A small image autoencoder, trained from scratch.
Model: 1.96M parameters, 48-pixel images, encoder arch convnext_v2, encoder norm layernorm, encoder depths [8, 8], encoder widths [64, 128], decoder norm groupnorm, decoder activation relu, decoder widths [48, 96, 96].
Training: 8000 steps, batches of 192.
Data: trained on aerial photos of the United States (SatlasPretrain), 30.2 epochs.
Rows from block 1 of the decoder, named by matrix and row number. Rows with one number belong to one attention dimension. Each number is 500 + 50 x the weight over the matrix's rms, rounded and kept within 0 to 999. All counts start at 0. Numbers have three digits each.
# v: attention value (decoder.mid.1.attn.v.weight, 96x96), inputs 0-47
# proj: attention output (decoder.mid.1.attn.proj.weight, 96x96, transposed), outputs 0-47
v.0:508427486592538479548540531443535468514532500620431602479468576535436418571475596580501486524410520499488516418525509479553467526512446522534430
v.1:501551479405476579478533455503548596508526537548443480462429477500426531391494518460449505441503484487483384464446490454481603437462497521491544
v.2:607471462447503391455528440499462551487494563546453512498559495417439501541571463483485497513473471474458490538498537469501528506523478415530620
v.3:405576538554451458620482570570527576531520524522494495552503480512511551433524455499617515509439449473523427573509502442492440461451401487492559
v.4:496404489458516429520505481469527451518510466499556494469483535465528513568449518465489534614483456422483487518485504526485433481502477501490453
v.5:537478511435524465461467566471407464577540440471391498522530517528522455495478561425552474425486480468479668595439501507487579560478548554519476
v.6:458481424551501545439464390562416516539498580456542484449528531527504499612499387577401554436503460513421589545498459461363462549456460537436627
v.7:530546504408492437640566525458597557484472503436504420448513473528529521450542502507555428517523519465450652471543559444404540618584524442419497
v.8:615566534481462485354542538515382545460481475463533409498458454403476508473528498588512535398539390519510488514522483602458443566447522490486676
v.9:475490559448512525399528512608529428489463501443485520497461463572472502448593440463468455489499478513531531506497514544503463576534534507541605
v.10:435428499677520527429367488403423478515489464453572515506439509583487478556489443500485499520513518581497612494491481537535462491512426531452484
v.11:451419477448475424489497532472518513369551520408428535543442568565473460498517532449554607513498543524480554521556558561511398431467576486475376
v.12:445538468538451485496568457473509472536548414404532497525457553559427550487461524544479469585497468457518497529543457505509514594479503413428351
v.13:394375553440484507594393547542408389421476540526521536433456534457493501491520539599468465459616525480494600522486562451517530435500466578501451
v.14:449553505529497529511508501457444567458503550527497548476585494502494502434485501443457520433477458475472442530403453505501468580554564515495598
v.15:522457462592551590515522522505524478505527513465500430443433514514515546455390522511543518572535491477537389447593501447549552451515516457455485
v.16:518581426503467510593443525490419529481409521468535480504475478488478498531543514509545457390482610507558619429477498509455478473456551534501657
v.17:458506493556502447414535545598534452591524488571520442486443498523509528543497549488511521545505553527546524490499488513512490513502525541441515
v.18:498565492506517585554462493460570508498535575475513456465462418516486501455454463534532494548458587475562550474539489518463577546557524538486503
v.19:461508487552542515593466533514485506573482476623518533497437478511581487504497582646465529562498496488502528501580516521402522479512503524479481
v.20:577531514536454413496538427475559469513562546478508565554444473505443531441528510541489515516559553514440477449522542442481494500551505557520500
v.21:448369497590503486471414487541411470496515494454541473512579555495479457531493501464497472420460560489533384534508513524499452414542555524545606
v.22:541589505539519535534530463479562522530522555555523519488423506495531515503544479532551504562495438483435440540482461499497556487530464542493422
v.23:582484544646504538512532495451560458520463465448602381602488457534499521541476403505498427443473432464438610393492573457537467505552420501500568
v.24:526492505472425450575503561527429540475489455487422523513480436443461472439557481466491497481499463537534630419556528504460574510527492596498514
v.25:632636587470489551457593524500399486540525467536469537501503491539534504526547470576490512426493550469557608566563488535388517559545520410463615
v.26:437464488550454448591473516547597481495605576459504522448465557467471460599456527526499564527478495520474503578540439498454508482514499524492434
v.27:455471552485506542466484555494578509418466459410439457516527430532472541390468546497500465568441482475526420411547537529559567510525517621458358
v.28:577503494499513423548535485407495524482500421503446469467463475495446456528495469580515541436387488474483447554510457493535489527513481500509478
v.29:529646470502425564318526485484572491485465435511488507434527476516407559421504524478533486534551514519438461485503539447468528512471465476491427
v.30:437459468379492519690508543504541499469554437435424454510479553477483571467454565449501499521499560548545568446503517464536562512490417443491398
v.31:516513394540523519492454513459442456481419502524525560479467456521528516515529574502491549427482535535460558531475534430552506495521623481525472
v.32:565487437462541466706543515540412576476451512525505542496435594602501540466492486463612516506485479493459521504499562493564505561436471475435493
v.33:348515500554444470476575491518492463514522533589496547541438449520510506454519495574453565453524508514559551483479465478516479540448527526466550
v.34:484399476491571532440411512537438530506535542507507540538531505549489510533470572525499491425498533564448418602502541495533553452484542559556502
v.35:468474441554548541506507530469470525547494384478508549534468582514492469497494521462419507437509529478461595553541443444543564524478424487502437
v.36:576502464559480505424538512524501520521497487460519491472529509539528510473520486503493503449517507528475469433472462489482454562478635474482559
v.37:530529460489508467604495541528520462458455586504478529468517507533513473549444508465482565510518522494513479401473502564645469473440473512377570
v.38:495389522501518507541465557492471465485490454473499495507472515481478507463412479445473509548537536504550478424569560530588544496553503521543440
v.39:427467520502606453412475446462430488513543514478554584558470479468506471538495562504485526578529497517529545565577469488482561474550507490550426
v.40:542588422535536545411520496497376497566512436545535505495422607575487513544540473607570528518475481523470525633541476537477503579441488442451529
v.41:656420486527501494523467435480473539481432486467563506544526403473556477477569498500339469438534512539482590338460498434474522556568535503495445
v.42:472469551523537508668474431511457650524561557546515543503532686537449523498495573545508464490554499487542473597513460455437646521487495491570623
v.43:489571488520435463437554427542555490538489464470511556482553565458533539487542451451502484440498471534504460529482496481526523552489401459514617
v.44:477549536540505426546556446562620518529522497559519465519477488501483442499524433534549546506474425444470463537545363481455414557515507482454550
v.45:451447438470470495461429481476434497560406461522495542483492569490494452526511541579525497500479471476587538584515475500477457482529530529562465
v.46:483489442465524583539494422508487525591448492471525449438489489492516452467496490469476428536511460518449478387437591469492472569469484535464440
v.47:425609484440446498445517495528527486470499499461521539430482529445474530439509504409594489563541510488511520546528502509519513543469464502524423
v.48:400614515495487526586495520551438587526470590475494482468582542484506506429489514517587450494485527543516596639531528560401510455557457594480589
v.49:574497479510517483415530430486466433503498508442519495534497503425495517546566484488545508462524520563560646513497541481582501583548570490503455
v.50:398554443481415452473475403523560477448476418476504489489525528530471491508502470463590404477501582479523562622501491541545459505525496522483386
v.51:406634533485479457476510533505500502502434455510556599585554504507524474513596417492562459428544405498535565664467494487492473530569502538456548
v.52:463462516422440424517469556514458556505531528482455452484608528504520486511484515486548480453523580536572575547462551485448497428433557517501517
v.53:431528571438460515562507515490497512554443524465553515555479379515495474467565445490464481442505521420459675538546537468456583592545494472603661
v.54:586451456511471490484540531387491536497516498500515451493418468493530499473535503542433456509527497490521537426509549515524524579571542483501571
v.55:472551489539590511414468524498427533492548573516461548521597517504505484486471574552457543496496449517552433479504429548459660526437471480531670
v.56:593507389455529423418487440524359568560521528562492544520464463456425458484523437487417501389520555504481567293517556528438542573519538490510653
v.57:483571567438504417544493463469607526501470469402482450514550549511524500458593515516560538521513492475480497428458536542503509556496481437549435
v.58:488481531472483512545538471544600555510506576508469390471505544469559541480612495501610466446519568464496592569502478434437505560502492416456620
v.59:424466512507452479575463451513703473446547559502452462524511513551543526456467535536567541556494459509484449598524488512524466441540498518473457
v.60:397550487493556468403521470433389463492553511475489545525472420488459475479498495478580519443445500468538567522550452572440539475374613454516531
v.61:606470496528459462597481519457562538466477528467520579465511444424498515489516512533547490508500503446531517436529457466559501448556533495456501
v.62:513437415508537527612518502528445457467474526507477556524435651586532563483471517497482451403560498504584464481484474534530485579421471515469496
v.63:495435559522569429604485532511530524527477528461471486533558464443492497507508539452459475544446490468431610494523580353465544446505491544476406
v.64:481655523430514565530460499588471508498493532462498420446547450519544527403563540511583476428490599494499542511528430625401526492461515505454643
v.65:500528506498462520551499491536478477475479515503459476500524451517541539476497453508469464487505540578446516469461449462459555524498459540527639
v.66:436641499505485496523562518478533534383496406445458567480462549553490463466494453467499481440506484507504499504537514498417619527513555471538433
v.67:476516520382484515366468474538426469530503525577489585562538537422610537441530497587510543482607542553515457566528561475537600490433585555481577
v.68:425467530508545442507449493503536512454492454471460512562500535579519480535504535488518538510536488560522574603565527407476491404446524453519418
v.69:437571558592449469571483433472638467524471587494454549427536529495525493527506587491573475494466438548460457583567497568529468415556491546467415
v.70:419575467454526507500581426527569547467490435507467559475497552450495554481540484580645473560453384499473442597445426539486438595434434379494522
v.71:454433518520509555563444513524444502546503400457484535487515484505543536468504483472548531443470505487471429537552504435462534477504443543471494
v.72:467583600539460507467536480487453582510459605502427528454508474489495510496454512465516475323504461420499453569461506545474381428456521485487600
v.73:470540490533545501602522524471492446539517410539451482505500416446527523542506441513377525538508492488516610327515523544533532569567508473486553
v.74:488509564497479488385503461545502543535568475533440579530593595544510484462512553583515572522506435567464419586572430577368553438461573541569644
v.75:537429458547537515479454452494506446530403514483507511477451518551552515551560525560471446430562434516495556410474448465570495509474487463459561
v.76:470507514475524566527501485496491558508569384523506470527510456448499483435468503502462475501469507514521524465500570534466501547497457457451639
v.77:375512481433530443574463562538442487488515388506516580556503604485466571534527527582588556540547475468538557672480561456555474440446503564507470
v.78:507459495546503482502520501505530486453515364509570564455497490494501465530497508499480524600500469473524470471493418499524430461526447484510430
v.79:528488485427529466511534549465574483482451509497369527467536503533448463512453502562414506493530480465419509346540525556514470507573503529455576
v.80:526538523529535531613607553481473526518543495502479522509508506469510484525493509469478567525536378494544403404538509488514569429455456491545442
v.81:427627502503405453510564456514576532493541550454487544469481558531523504567529526499670467506533523448486460622492483624583468533443485467494578
v.82:422551483447486512591493434528526508469521598509416512586466507488583505449539459502559529573500525501485528500530485497551542592486460542579532
v.83:500429551505519485641458480495573569516592389514470533529481527504463471534500593516477480497545466535457505436450498525498500477491471504468381
v.84:610436457584502499452471535490372482510502549444530477551530438526528454509471515423507494440531568449511494416505503476504533462542531515533508
v.85:641481511470474521513550547418544528484488518516469492570474411460505492559494461466404520492464425507407585413506530539477474553477471499484517
v.86:472429546522443484622458492526475504566487546458490542511520523519466488540557554496611519482485491461535552564575484503457472487451431454479551
v.87:607515452477488461554488448471433581533589520466483481536505479498504441544540465445329467480488492484548480453463474456461573483582515509517532
v.88:504613570562527563494481501491521540539455444504571549563485452525557572502580455573533481561489460478460601569514464557481550505555526597565454
v.89:499450571489484466536533506517578471496495495505523526415475558559367545539484537509473567539508546467440467459445503425497441485451479462501424
v.90:468541507457487474498544545532506511495484460555554471506459429402525521436540450593479523529537472534525561503492568457515484562489527548438492
v.91:577570571413441471569501444446555517492531509520496360476511453424521506454484444494454525503602479486517443498487446563471595494504518452449550
v.92:645452458522485560417555526556507478517515423479519426485462455410459552479489456454408532544506416569520336377473546543529442464456533443490516
v.93:500481503514495538496479490518506494503448474551557466522483521536486465534596515486504513499523506514502496543467542514465516525488519547470538
v.94:589508455537472460495539546481476497500547566522466416542491487487509498555555488541402543456500506505549511437459503419442453498616516492513543
v.95:516533554502522483453490511511476471514476619516487435524460480478441567565469534483470506536500521544447493584479509476512517490557529595459406
proj.0:478541511534412555446412442523443514502518468482502438541464547506530511451473499485478532539544490507511483601515442554531512484503540484537532
proj.1:412486524508500432475498523553511440490384574473524504488569462529529506487435517584458422480505514547434499469501541453507422571493472517481577
proj.2:508534527425473650539428531531486483517560444459564487478432514585552464426528544555547516520581478506464508495437638502470503512596565435497525
proj.3:507500465436533600466533481442497521483469491416465485371538417504478461490548547510501527465446525526478490421396546452464541522506567512477504
proj.4:488544491496431632500495471558512505489525439496497477490534550564489452575504485579569439574552502451499489539508450533583540559499458425531490
proj.5:516570510556505564429542421521417538492463535480491500521473603549522534486517419529502510531479511458454533523502470589492486517488347494565454
proj.6:482524474564567451458467495454509516530447495502493467490475468503529509467510622534510511472559502444568540517440454506571466468535575526519482
proj.7:502478443481478594452494386549504498439551567559375485538503532423519472471473563392471545475503444501447473535529302416522359435430409421553559
proj.8:467481464480520545554503566483470497546547462575583541426584454514490529473557498445467462415517571496428507503450457476450374504490447481504558
proj.9:547457501482513408546504476466494522494534488593390507532576519541582590513487513550525553485459444484549494479500503414481517454445495515443511
proj.10:548536453554429475591628546618474587468530528538516469526628534400498505440450527466517458623505522467530510475543520594532543545517632501489473
proj.11:538573557488434579433501397520565453589479536622547454479564445504454507528442485493452390481351473489392488521508538554448470446570426562490497
proj.12:511463507524511569505457571355433498478537456549448563345458478398551297453495454393458595588446500482505477525399489585518548411560473518547505
proj.13:533394413529464534430505395581517536512526545443545420643490422486502524495470436395513528507518544439534510551515492624448559447489498525458501
proj.14:467439467485559414609532508646491456508474433407463547543403446519557394481554440523463512493602457519517512519714535443448534388426487472491471
proj.15:466525521492490410464494530496504461541592435525532440535435468457478445594619539455514570528465551555468439478473635549503472475571539454543424
proj.16:565455549506495476327538450494501470463566505553451548512580494555467409501529515463446532510591478468452484523529396527420541602501511491562577
proj.17:405520481528455662550458526457535562497519441422495453560534462452508560520511482512500517445543494502530518512552574488530487496499470453523389
proj.18:416469474617591441475566459520531534486512502555437473649600544450540578546499519488562444521464509440477531504474488513492503446504468497485481
proj.19:456419580543515512454524502489525518476491497321444508486518520527429469503543460472515469483471501497538509542471486636611508585515507514531502
proj.20:534428479463510629573520532559513528522482469499524479405575562492533464457491512504461547436535504487446480516542549466485512523435516540413489
proj.21:471456538526553504486504557539468514482486572460567535495404472597552544486455502535557567510562520556516551492399670573562558583457474609503461
proj.22:547439445438466327519492539467509500515493538483432524476588491452506487498535545453521462511450513611434477481437517456504478558450527475495524
proj.23:559586495482538428410454490523511568542484460524483456344537533460473466515563576535543566496508476392505518539520443551440511550454516480517481
proj.24:545425432521606587508593381482469562490470472476546496536511506486549527539480538510510466528516469481528565535390471574489487465490523482486427
proj.25:512421484509514431427419488459479571505516463472465447535497487557496484443469458540527437516438531478452487512474410483577364538477497633481438
proj.26:472449441463498638500499503465555464494411600615457521562496457469494534511535517539485559498429464477523488500569421438565539449483471547501526
proj.27:505517507481439381645547472497501543503438444581549476573480493422524500485541487488525527506483598417517554469478577470452557505452513443508414
proj.28:504515553493414514575449552616479400485495562477519600510515516414574522448529531461501467512526480511485451426512544491483514487471537476476470
proj.29:546475510478520454548490510512522435476474475482523458537414536549563475600381520457457509539425563531491509509533520448537535522483559450534461
proj.30:445563559415444417385477422516511463501447500520435424563476444471433391493504419454491476479416542469531468454565423574527494502428575473457511
proj.31:546453545502521462508552516563489518543555589468565500539485485473491485542539445466471442542607480537537496518546460535418500486499401464492411
proj.32:524524464528465516417457585460418495454510492436534425433458544543450502473506434563510439479494555471517484648476428560495461478560490611520543
proj.33:524484501503482366446464518464488535505558600456507478413570490394525482572492488476533491475534512545541473567658509543388434481547407410490563
proj.34:498589524434494488564455423439527453539483439431450518405511529523591597537505384457476508483535482499489483456488540521530493488472487570420482
proj.35:543460644369415481466391453468540476476518540603565519577496456523489546511430447558547465507409448477596442448354473564466524472450491550561555
proj.36:542534480549549544502513586497508470510458450492418625477484543504426505483496478488528498446523514576436498507509617452441555500491436567492451
proj.37:491471544516497525464581611437490532444566473579548493512475615444532569413454469527513546482524426434556523486505397421474511490498446554551539
proj.38:527513494384488353512514453470425485545592541517380524531493492584474434532469570551467457560471499476540525474409453515505535512460479431488558
proj.39:520558422472470591499478507513469558532477484540487498519499475584580511576479497544496491525675490534461463519440504571445515451494468392526441
proj.40:480505501500474590552493542568406487472499478430591503469586575552554566444530550518577490457560559474461438560495472629502492515515573548498530
proj.41:520563368479592474577464498485449516522513491549491473501444534426414520558544482512465489538386513447561505421556514548511527466497537541566481
proj.42:556504568545477458519497521530524453544485497532511548477555488540479466569503505435436542499629459456467539559485470586499547516509453612479541
proj.43:549488492607466588506513577497611522445504590486431414494497474434475455481541441517416546509508552502399486490534385428439501444488533560437553
proj.44:503472503565514528491425489499518498437562608411441498511501486623477676499482463473529452548524415522414509580498586465500588497557526413482460
proj.45:555643500470388486502470491558554543465548424506506484580484487476477557509520510476534475528487466450474496525479566525572468546476542511500491
proj.46:544478544479557491502490502443462532532508491497415508494502482453476618496478441494487529511445621397472504407584583486530409449540489612552492
proj.47:526601422474563571465447467526474515510556513349500480608491555650496482429478527545542608487622548409468530598510487444536524559407466478489414
proj.48:514451517491527457516456477523395462500493498479643538577487453460488554453476445448469484528561593545636511518564546641489500575546521533531421
proj.49:399388542488435391494505519586520510455480531564521581533502453493556539477553431527499517464391544491510482491471491443530483486471462479441516
proj.50:468443512502442508498526551512500510454468454458388512515498529539482534508501538506546570519472552469402464549523428518413526583435424563558464
proj.51:448380507449486598411477459529516526452589552519506526468449447382477514455459533522576519449445459581539464519473460544534427517516500546515551
proj.52:477539477537457455563446551539529476481444449503537489463491509502509526508554451517527535448562411459538478458526502534546523471516443541438441
proj.53:457497405432617491408513488513527480491439566593597432529491394397474560522366519495460463473346516580604505468523614562507578588508473583377535
proj.54:474490593539489518476598563626441473493410574521558474536485451424444543518488504560527581416427547594468528561506536468563491442435449487508465
proj.55:508456543479537504564502491605580529521573484461540465525473468463511510438468524428456479518643491460514468509543440416538484462438484507548530
proj.56:494405572597536455502544546487519439479506485524615462585616522479583563403583510518548531458498435481564502484450576485481490478446522610450465
proj.57:430546468619529569486515521492526492476540518451425407518468534462406479481451451464452450531504485529447510462550489565544519460543585502527451
proj.58:566505471502540482526522519532588492528412533532554542538491534417448520468444496475504540552402435560482479492475518455499491405463583569545498
proj.59:547547585451510521453549423559460535543493582383439504497463421454507518518430492464559376550437496595493536574479557454578530566472483476527477
proj.60:480497451532523550498467586550513557506443589464518512484494490470472524494499524475484531456599391555568512475453562453530470495511469584558506
proj.61:472584535613540479488542560483450526485540472496506480475534525490489491472481445484497493533453456515518518486414444510474518455435464497468482
proj.62:482468455482403442536466631488505531550584512491435498559482537591443477482630499471537429456469481422487479489471497488518524427581449595545584
proj.63:524568417502505447470477513383483505497453522485545489502379546507469488537425533564457464526467429550630495518486470617560524576506459414585476
proj.64:501559539484359508558540549404467470530489479550538491431450534619575475570448394455563493505467442445534460557429679517493528504519423431447485
proj.65:465541552504484583498502433501496555506461507477564488568519455621503495409556430501547478486483405498554520463431545414528502444485530469432440
proj.66:459432556482450488594474538465455559490543483567502542452525524536551572550465516541468455530585508370501527480405516546533504489487359548501495
proj.67:517498486440425550452462459519439520523462529431465504539524454425379434491496534492455509507482617561461497499430435465544505510503507455518415
proj.68:507513528477586536544461521498483492454479432532482554490518483544466521460550520544522399497545589469435505538445540362496474568481461554482510
proj.69:520508465461567522473460555501575529558442478510461506510532523424483514466521505501502557366397476466541502484477530518485450513476482649526538
proj.70:550544572372474441471486405572434495593500523487478499569481448413581426505468521465540474542420426482606523465638624572531615484551565418615467
proj.71:537451515610486443515520564409498511444516508489463540425492597451519535449509491515512482489500422414501525553464474479522495460470492584533516
proj.72:555461447435460530570449453551539475532524561524485494506456446562434479508546522522534506488448516464550497482522477470496485526490478464493533
proj.73:544449556545526555500522589495524549473459493428463459506458496485541527561465462493395452546523455483461509476494507500486490517503559500522553
proj.74:505567402575412467458513453417488527433497552523492501464495524407465502489510492467595471494327574483491569535483395379514549541505421537464540
proj.75:471527530473449510607466504458537507468541592529462471612611457511519493498397462461487466501527489508460483450549547418439507557480447435420507
proj.76:478511513483461413503471526469561390538408514475479522340503491513472502481555477544442441494469440546485491529543492455467520480515490444520510
proj.77:459479480519608509523556524443498524449413482572464443473477400410523450516564464462450529546446578469536514469588543431513502542503477494514390
proj.78:559512476588590596476456540474577485498527515535497424525429543404452546479352458491531435478515550558481507580472448477451503470471491556495428
proj.79:424490495514438471501512475620557429492658505535559563582478462546500472517545509462505551470530489475542492469483530506465550507424445648526520
proj.80:518438525590453502358456454480455561446493545445438427469533490433546531514490455553604439540484581483514509622397535575527531536517503569491399
proj.81:536449536342540587548474475494519517519386475587491520501526522440541553462433497531506521497423443467603500460450487531466552526522608513530568
proj.82:431497505494467583445541526532519501563476423518594593437594468474528462573512562447546485521582489457553495458476572512418600449516541499419392
proj.83:551548449482619350461469537480473518435468526520499456513473494506473523463431508517451468493495487544471468545570438462465385513495459525495447
proj.84:490524507538471525508508452472536468467466519520564473511557546542486533439540479493525448510481502505449523559466559546398425459477507453447529
proj.85:419551448469465586579473511539555484473458439458457516420516449528536471522450511477517479511576441460472462543524447482515572540514543491535551
proj.86:485546426538554489613570501547520449515576435523505630499481542550567538456442479465457512525491498463519557523452599370507469491497575458518514
proj.87:480490525499426516513453462433501460524569484532528528518528589480433476480489549506551492538482530513504499527482486479524465557520481488527485
proj.88:551516500530519534566541584566510457526513517471439506551442539639559423439354469513498529485508393513455474588610498493547566530472386508502456
proj.89:498495469505591548426522441474477555441497479495451457539559563509593495496451445445537436489469585523505499513493520592461545466493496578450456
proj.90:489477453455520588480471539476574433536460498485466568551440511579470434465480537458471537479593504520475498486535482491524478482545456543561513
proj.91:605460368459506484557548539553414524500550442406499487522452538499495469507614582506540632506517455464565477496663507589542511515533424475536445
proj.92:534549480535439493438509487480458481433501544578536479536542475388471442496501490505573516568558463554589490545522375620537559587570482548536495
proj.93:533511478519455417544502520447491462479644480471395486454434490492483520558340507574487466526495426471491502479556475488431504460481512469560473
proj.94:493512627535462627529486500529525526589301492442550492541506499610439539482320441420485507471503475484527534442494471434555519527459475473510514
proj.95:514487405426579481457438535482542455532581535502481495439512502434467410481572541571526482501525471547461477432417525528551484450424497612458551