Rows from block 5 of the encoder of a small image autoencoder, named by matrix and row number. Rows with one number belong to one neuron. Each number is 128 + 32 x the weight over its row's rms, rounded and kept within 0 to 255. All counts start at 0. Numbers have three digits each. After the name is the row's rms in percent of the matrix's.
After each neuron's rows are labels from the 100 images, of 14976, where the neuron reaches its highest value: "patch colour" is the nearest of a few named colours to the mean colour under the peak; "peak at" is the part of the image that holds the peak. Only what is clearly more common there than usual is listed. The data: aerial photos of the United States (SatlasPretrain).
# fc1: MLP up (encoder.blocks.5.mlp.fc1.weight, 192x64), inputs 0-63
# fc2: MLP down (encoder.blocks.5.mlp.fc2.weight, 64x192, transposed), outputs 0-63

fc1.17 106:091140131157133081135122094125112122081182141134064127108173082058139122067102140144072131153166133136129185164093119111168091172109107161141195098167138122133071131139121110093162153159174127
fc2.17 098:097165188146095194075101142114088105103147119067143176105135131086159175125126137105158163103089107141152139130143123072086080107093154115136142175186073122136116108192100132124141155097083106
patch colour: white; pink
peak at: bottom right

fc1.166 127:156097091113141150126123143184163185102096212131098108081121144089095194107116146148143111166126097092110133132157111159149068162115136119112089161121138161125162182075159061177148134149101112
fc2.166 132:134165135119159158154156143110096142082110151116139133103118177090101183145074106159061068148197172145122061138177102173118148113116135130155155071129090129138120132147157103178091118190126156
patch colour: white
peak at: bottom right; bottom left

fc1.29 090:070037123186181115127089142140147097187108118115089072059115086127118146080119130124134114135115145138185156127117144066135095108133150167186113117086142116157151090133159124103108096113122091
fc2.29 083:160167101069160111051114066110154148079116160156098085083093125153150130151130119136176136150125117140128141162069068142157089192107146087119157131095140084125091100134083100109113173153132157
patch colour: pink; white
peak at: middle right; top right

fc1.25 099:155125101147152136075162161089083139088112101152138177127103115140128141178085134100199109147128127112107134112143137163156082168152132114106145162093107188138083139129020111128159091192115101
fc2.25 105:120116149100098108122092164101159068154138133174164137137118134121135144169108130104133127136095101158115124131092168152070085107130079139137136070152106081104167170066133083103184201073167179
patch colour: black
peak at: top right

fc1.161 068:149137138091131117155145154161079151087134149173170127119111155157135100117147071059158081077100090104059096101141078067101173149134141121143085100129114128123065137111175133110076149127159089
fc2.161 073:159143055099081148168189134146101155141141153104186080130161128108160155163155152176149127057152170130146101113099152132122125105110152126136126183212103123164099174134167156091166113135157135
patch colour: pink
peak at: bottom right

fc1.162 118:189132089192148137149118157168145146170103159128134083187146152118078176131138134181099115146132099129177126097156173099095137143119119186131132122093176089077136193147162142176126067143142133
fc2.162 099:148116165111099135163108105081127138119142129171091151104105124119093042121095127020145107157103091126184184109125143162111156133135172117117154122106134167090073130151136065112124158090100092
patch colour: black
peak at: top right

fc1.164 145:176157099100088128163138140207080088180125148105171142113153174066137113129132162166152123103164098127090097146160164136162148067179089135097114068128084118168135105158128145071125106145111120
fc2.164 169:131092171180172119127102096127144153124135126158172027149172112086156157147149153172073111095183132128108123114166194129075134117106150041119132095146113160147102101101119148138127100117119113
patch colour: grey
peak at: top left

fc1.12 084:102163101210131165125128166098105113196168132105201113137120154145155086092121128123162146117143151171124073118140159095168133079146168121111100148098108103131147100146103109151096033166097139
fc2.12 078:182153136140081138075144176144135160109082180101169129093159116083139146127149121134159143182172137120139059179112116135101136095105134150144091071073200137183136083128107113070112129141128140
patch colour: black
peak at: bottom right

fc1.56 094:097090077097135152135118140136130125053117161091138161110094132086202147156180165104149072112106110119186170135150117086151121111106156131083153152159158079157082099169070098126156148088136142
fc2.56 100:118169144137080106140125095144095162152075102149125058119148104164151116128149104135112105182095088148120165171143059167121165184143167141140097126095092115082164166127127043137079108097138100
patch colour: pink
peak at: bottom right; bottom centre

fc1.27 109:090140137109180124152115169088184088094093090097134114071111109122122154131140152130058115132141092164079138131154155135107145133104082201089142173184174092103132096187110098181145133115112099
fc2.27 099:120058126131158121146107093109116150069105091114099110110102139134169135158112206066096074133112133168108141172127159143163141128073137104117151103089077156176104051141140097092124186128138144
patch colour: pink
peak at: top left

fc1.13 094:115111127183066136088171129183109056104099147109101151088147120117069140111124149157132074071083082146129103129158133114140161138147110139147171116094101150131095084082151134196135078169090141
fc2.13 090:139104091165147115152151205184167051147152132103153185153106134170133141115153131100140173121138137135087133086124155197085137184087054167103130134139106127123136141141165104136145113076090149
patch colour: grey
peak at: top left

fc1.167 095:085133151190113085131171146104151135154109111126197179165082059124158074146121127101109154083121153170138123137143199131110117155090143161136102135177146089192147155128122106128108137193154159
fc2.167 102:134119102161170094146123126148070129138148135138117064130126137111153181166097154185075077080116126130130124158128152132071089101184108164101106080126188146189113126117135121125179147048162140
patch colour: black
peak at: middle right

fc1.160 125:158138096143163085120160184122093144131112109127126132105086109158083106123109157072176171128130132073100124099055122112053063151153102139144117189173092117129154190084106107126131128097109157
fc2.160 151:182104110075128132126107080087111138115121114137127117157103100169145100121161134120167123155160118167068096129135096086133080143079125158138148116048089146161102173094047184121158136068119099
patch colour: pink
peak at: bottom right

fc1.46 077:137122129145154135138162138067186122111178161109089146131101151183090170086158098114100176111129123159103135143139156154144149118156155177172120147119191158089157067146120116154112090067121045
fc2.46 087:093176164113102155141156128126179122125083180121111162151091086151180162153116162160167116105168075170095113159135093094192155125130110140131135119174072114129165097096153145106097165191101180
patch colour: black
peak at: bottom left

fc1.176 094:111140144159100090099121087114157121144131150123143132194126205172140119159160059112122103131119180104119088134126117122111139105073166136145094229119062125110134113160128122142195110155180136
fc2.176 084:121182095082119114113142236197127121151138101041159168103122124151173144130131165172179136102129178103157169120110144179125121109110137156164099151138139105136161144152146087164097123106128126
patch colour: black
peak at: top left

fc1.2 073:121169111111181128165123159089095079116146116141162158112147134126047107140116066113153171126084074097117164122100075131115124150157146157175124116116136087087152126115180129066125057075103107
fc2.2 072:110137170112127138152094102132128112072089093170115082140126080114141113139139147188146099177143102170113113165113157097156150129140145181085095145101172065129159162144170203153130206159122093
patch colour: pink
peak at: middle right; top right

fc1.45 118:112177113113172111119206169104111179084196098095179137154118120152080086152158115119160131098125158138126187122164136119113091191134113146143066127171124138162119133050141127132134135104152089
fc2.45 102:145104096104150143123119103093150133151155146158167103164117157099076108186132191189127095127118129193074148157178112131083149135140096138108132084147118095214123090166133117133205149124146159
patch colour: grey
peak at: bottom right

fc1.34 083:134118133163156129132108119122130133040131046088108151134105173090117125178143086114178120110131131181080091138107161127179088125171184172077080123137115102137141102067103163121092139111122152
fc2.34 084:138110100093122127158154114135120177138126165124173174138162091096105184139150119145117122192186100091134124104176174124166119086068064156163173063156136125100127148125085131179128112171082133
patch colour: black
peak at: bottom right; top right

fc1.53 132:089094143150121090093062091100112121141188145126108197074102154164142129136088151118156130140146152152095047108109092158135141146159117107137163073169084170122134123161119194169104111097143164
fc2.53 118:149072078088117130162115218129128136112123101102142160142069136077104159142087100127127120105135139129129107170135146132175145163206129042098090158159114141143101180109167102113089145098104122
patch colour: black
peak at: bottom left

fc1.7 102:149106086100118072140146149180135111127087134084194097090159160179119163097170105164159109095140180109130081179078141162108130106148083135169126159151084111182111099140154097099104120135158075
fc2.7 106:131179175089152116123086145119126130084064066131166101111158112123106170122135068130104099139175162114085071168139117183193125158084088097124115124138087130129134121056145149086131108127094157
patch colour: white; pink
peak at: top right